config = dict(
    input='log_mel',
    spec_augment=False,
    text_encoder_fused_qkv=False,
    text_encoder_dropout=0.05,
    warmup_steps=560,
    weight_decay=0.04,
)
Rows from block 13 of the audio encoder of a small contrastive audio-text model, named by matrix and row number. Rows with one number belong to one channel. Each number is 200 + 40 x the weight over its row's rms, rounded and kept within 0 to 999. All counts start at 0.
Before each channel's rows are labels from the 100 clips, of 14976, where the channel reaches its highest value: "top examples" is what is common among them. Only what is clearly more common there than usual is listed. The data: single notes of musical instruments (NSynth).
# convs1: 3x3 conv (encoder.blocks.13.convs.1.weight, 104x104x3x3, each kernel summed), inputs 0-51
# convs2: expand pointwise conv (encoder.blocks.13.convs.2.weight, 432x104x1x1, transposed), outputs 0-71

top examples: acoustic; pitch class B; octave 7; instrument family: brass
convs1.11,231,214,202,241,191,218,201,204,223,269,234,129,259,124,234,178,151,175,194,150,218,266,241,211,164,154,209,230,203,204,204,216,230,232,190,193,164,147,208,210,242,211,146,174,148,170,229,193,224,160,190,162
convs2.11,209,223,200,211,282,144,253,249,206,207,179,157,217,142,259,177,251,199,177,120,152,302,175,153,275,222,179,100,226,181,179,153,279,182,212,196,110,197,214,240,136,201,167,203,251,219,183,298,226,183,170,270,247,197,189,193,273,159,184,250,185,260,190,223,211,224,266,222,168,180,227,266

top examples: acoustic; octave 3; brass
convs1.37,129,170,139,146,165,210,190,193,128,168,203,187,178,206,241,214,215,184,219,142,186,133,229,180,145,198,157,164,102,167,139,154,165,156,213,233,247,207,215,137,123,237,126,266,197,245,185,165,262,165,248,180
convs2.37,148,160,106,74,133,154,170,180,169,210,164,194,196,172,107,129,178,196,213,155,227,251,175,208,190,160,176,115,230,173,169,214,193,148,214,188,248,181,174,194,185,173,221,163,180,129,140,242,149,119,144,218,194,230,266,192,161,140,129,172,136,160,171,192,209,186,165,197,200,211,170,184

top examples: electronic; octave 4; pitch class C#; note: C#4
convs1.45,186,87,183,232,167,219,212,153,163,177,166,127,229,119,253,200,228,195,273,204,233,226,94,204,163,186,196,172,188,224,175,180,227,189,193,163,186,198,189,191,118,217,190,143,130,217,199,167,185,205,163,271
convs2.45,254,160,118,270,205,180,226,206,200,211,188,199,165,268,212,239,246,242,206,161,191,246,202,168,122,165,214,218,142,256,162,209,219,179,211,191,239,203,245,227,184,125,187,164,220,240,190,199,231,135,249,221,239,179,159,179,174,153,222,198,238,177,175,204,267,243,115,148,217,209,114,193

top examples: electronic; guitar; organ
convs1.27,192,240,116,116,202,288,151,203,251,161,181,106,224,261,156,173,207,190,167,300,245,263,183,238,188,216,193,245,217,159,237,160,209,250,215,148,186,199,221,218,133,195,218,227,191,213,149,216,217,212,171,217
convs2.27,141,176,235,257,112,170,206,198,244,239,182,194,180,194,168,166,220,171,224,217,220,187,204,157,196,339,194,262,212,241,190,241,215,307,205,188,107,181,194,212,239,140,198,200,197,197,225,243,200,215,247,218,322,236,216,118,273,209,195,153,176,178,171,167,239,165,185,153,233,239,203,210

top examples: electronic; organ; pitch class G#
convs1.29,127,181,153,214,170,213,163,149,235,175,213,173,174,226,211,193,191,207,161,157,212,144,154,201,145,252,149,142,142,169,207,129,186,216,176,169,205,194,189,119,232,265,194,134,260,221,194,189,281,181,210,104
convs2.29,191,178,227,96,201,308,174,262,160,205,184,183,218,170,277,129,237,241,215,201,202,218,190,212,133,183,110,120,261,178,274,177,153,241,209,222,248,200,226,239,158,167,253,285,230,224,214,230,220,259,232,222,236,212,221,195,232,143,236,194,189,181,202,168,205,200,169,140,149,267,188,225

top examples: electronic; organ; octave 4; octave 5
convs1.65,212,224,164,177,161,171,208,232,210,216,191,145,169,204,247,244,160,166,177,130,214,224,167,106,242,193,170,119,222,232,284,148,231,188,165,207,236,235,195,186,190,100,170,212,226,164,211,207,225,161,232,165
convs2.65,245,209,132,200,138,125,133,153,187,209,124,196,205,199,148,192,237,223,191,236,249,157,181,207,182,206,210,140,177,171,222,194,185,176,171,249,226,173,220,185,183,219,112,222,163,186,184,161,178,198,186,229,175,163,260,224,182,178,226,181,278,252,230,211,208,123,157,195,195,224,195,217

top examples: acoustic; octave 5; string
convs1.42,216,128,241,251,150,199,255,155,143,125,239,225,219,170,135,239,219,208,227,254,233,253,244,194,235,141,208,143,135,219,223,191,225,146,150,200,175,186,222,207,215,164,148,178,153,210,243,203,219,114,261,177
convs2.42,192,217,126,125,183,200,214,218,238,221,141,242,176,194,272,249,162,153,132,168,192,196,223,108,195,206,237,183,129,215,216,227,236,188,162,194,206,221,189,190,194,87,240,177,183,206,200,231,121,275,203,192,280,202,210,254,253,198,189,203,234,143,196,272,248,237,260,215,202,227,224,235

top examples: electronic; organ; pitch class D
convs1.5,143,151,181,145,230,187,217,249,203,260,177,259,195,269,181,202,196,249,131,182,194,175,248,159,238,215,163,150,247,248,224,97,208,174,183,173,204,191,132,175,102,132,227,175,190,225,122,155,154,236,168,209
convs2.5,281,250,209,148,125,252,171,176,190,217,209,179,195,248,181,184,257,201,233,234,198,191,217,192,186,204,244,277,115,203,198,179,219,245,227,235,237,173,175,243,148,227,209,216,197,161,236,164,196,237,177,189,133,171,202,196,203,187,256,223,241,157,186,292,206,179,170,197,164,189,334,232

top examples: electronic; organ
convs1.83,233,159,233,213,199,209,258,175,221,163,267,209,200,169,180,149,194,151,220,193,160,242,240,147,249,144,219,193,204,281,194,229,185,194,188,172,202,153,239,135,175,243,285,170,242,200,127,108,156,229,179,235
convs2.83,189,194,181,268,274,144,168,185,219,224,254,209,200,196,204,165,172,188,141,170,239,230,259,132,198,151,221,227,148,223,235,200,265,266,203,212,280,222,138,224,206,124,234,228,175,237,158,146,243,187,195,164,185,223,162,249,150,232,155,252,252,235,163,295,265,248,183,274,217,228,95,218

top examples: electronic; organ; keyboard
convs1.3,116,160,183,215,198,276,160,219,183,159,181,218,188,234,207,169,185,254,108,209,198,220,208,192,158,221,230,205,198,236,135,174,203,213,192,186,257,225,250,134,175,147,204,272,190,302,146,256,191,239,242,244
convs2.3,157,224,200,277,217,169,202,163,218,253,247,166,219,166,208,164,164,153,232,251,257,178,184,163,185,160,206,188,189,151,232,246,227,201,184,209,214,215,185,249,244,186,215,236,183,194,311,175,205,138,245,181,254,248,160,227,242,176,288,220,279,207,242,174,181,213,184,154,198,158,135,213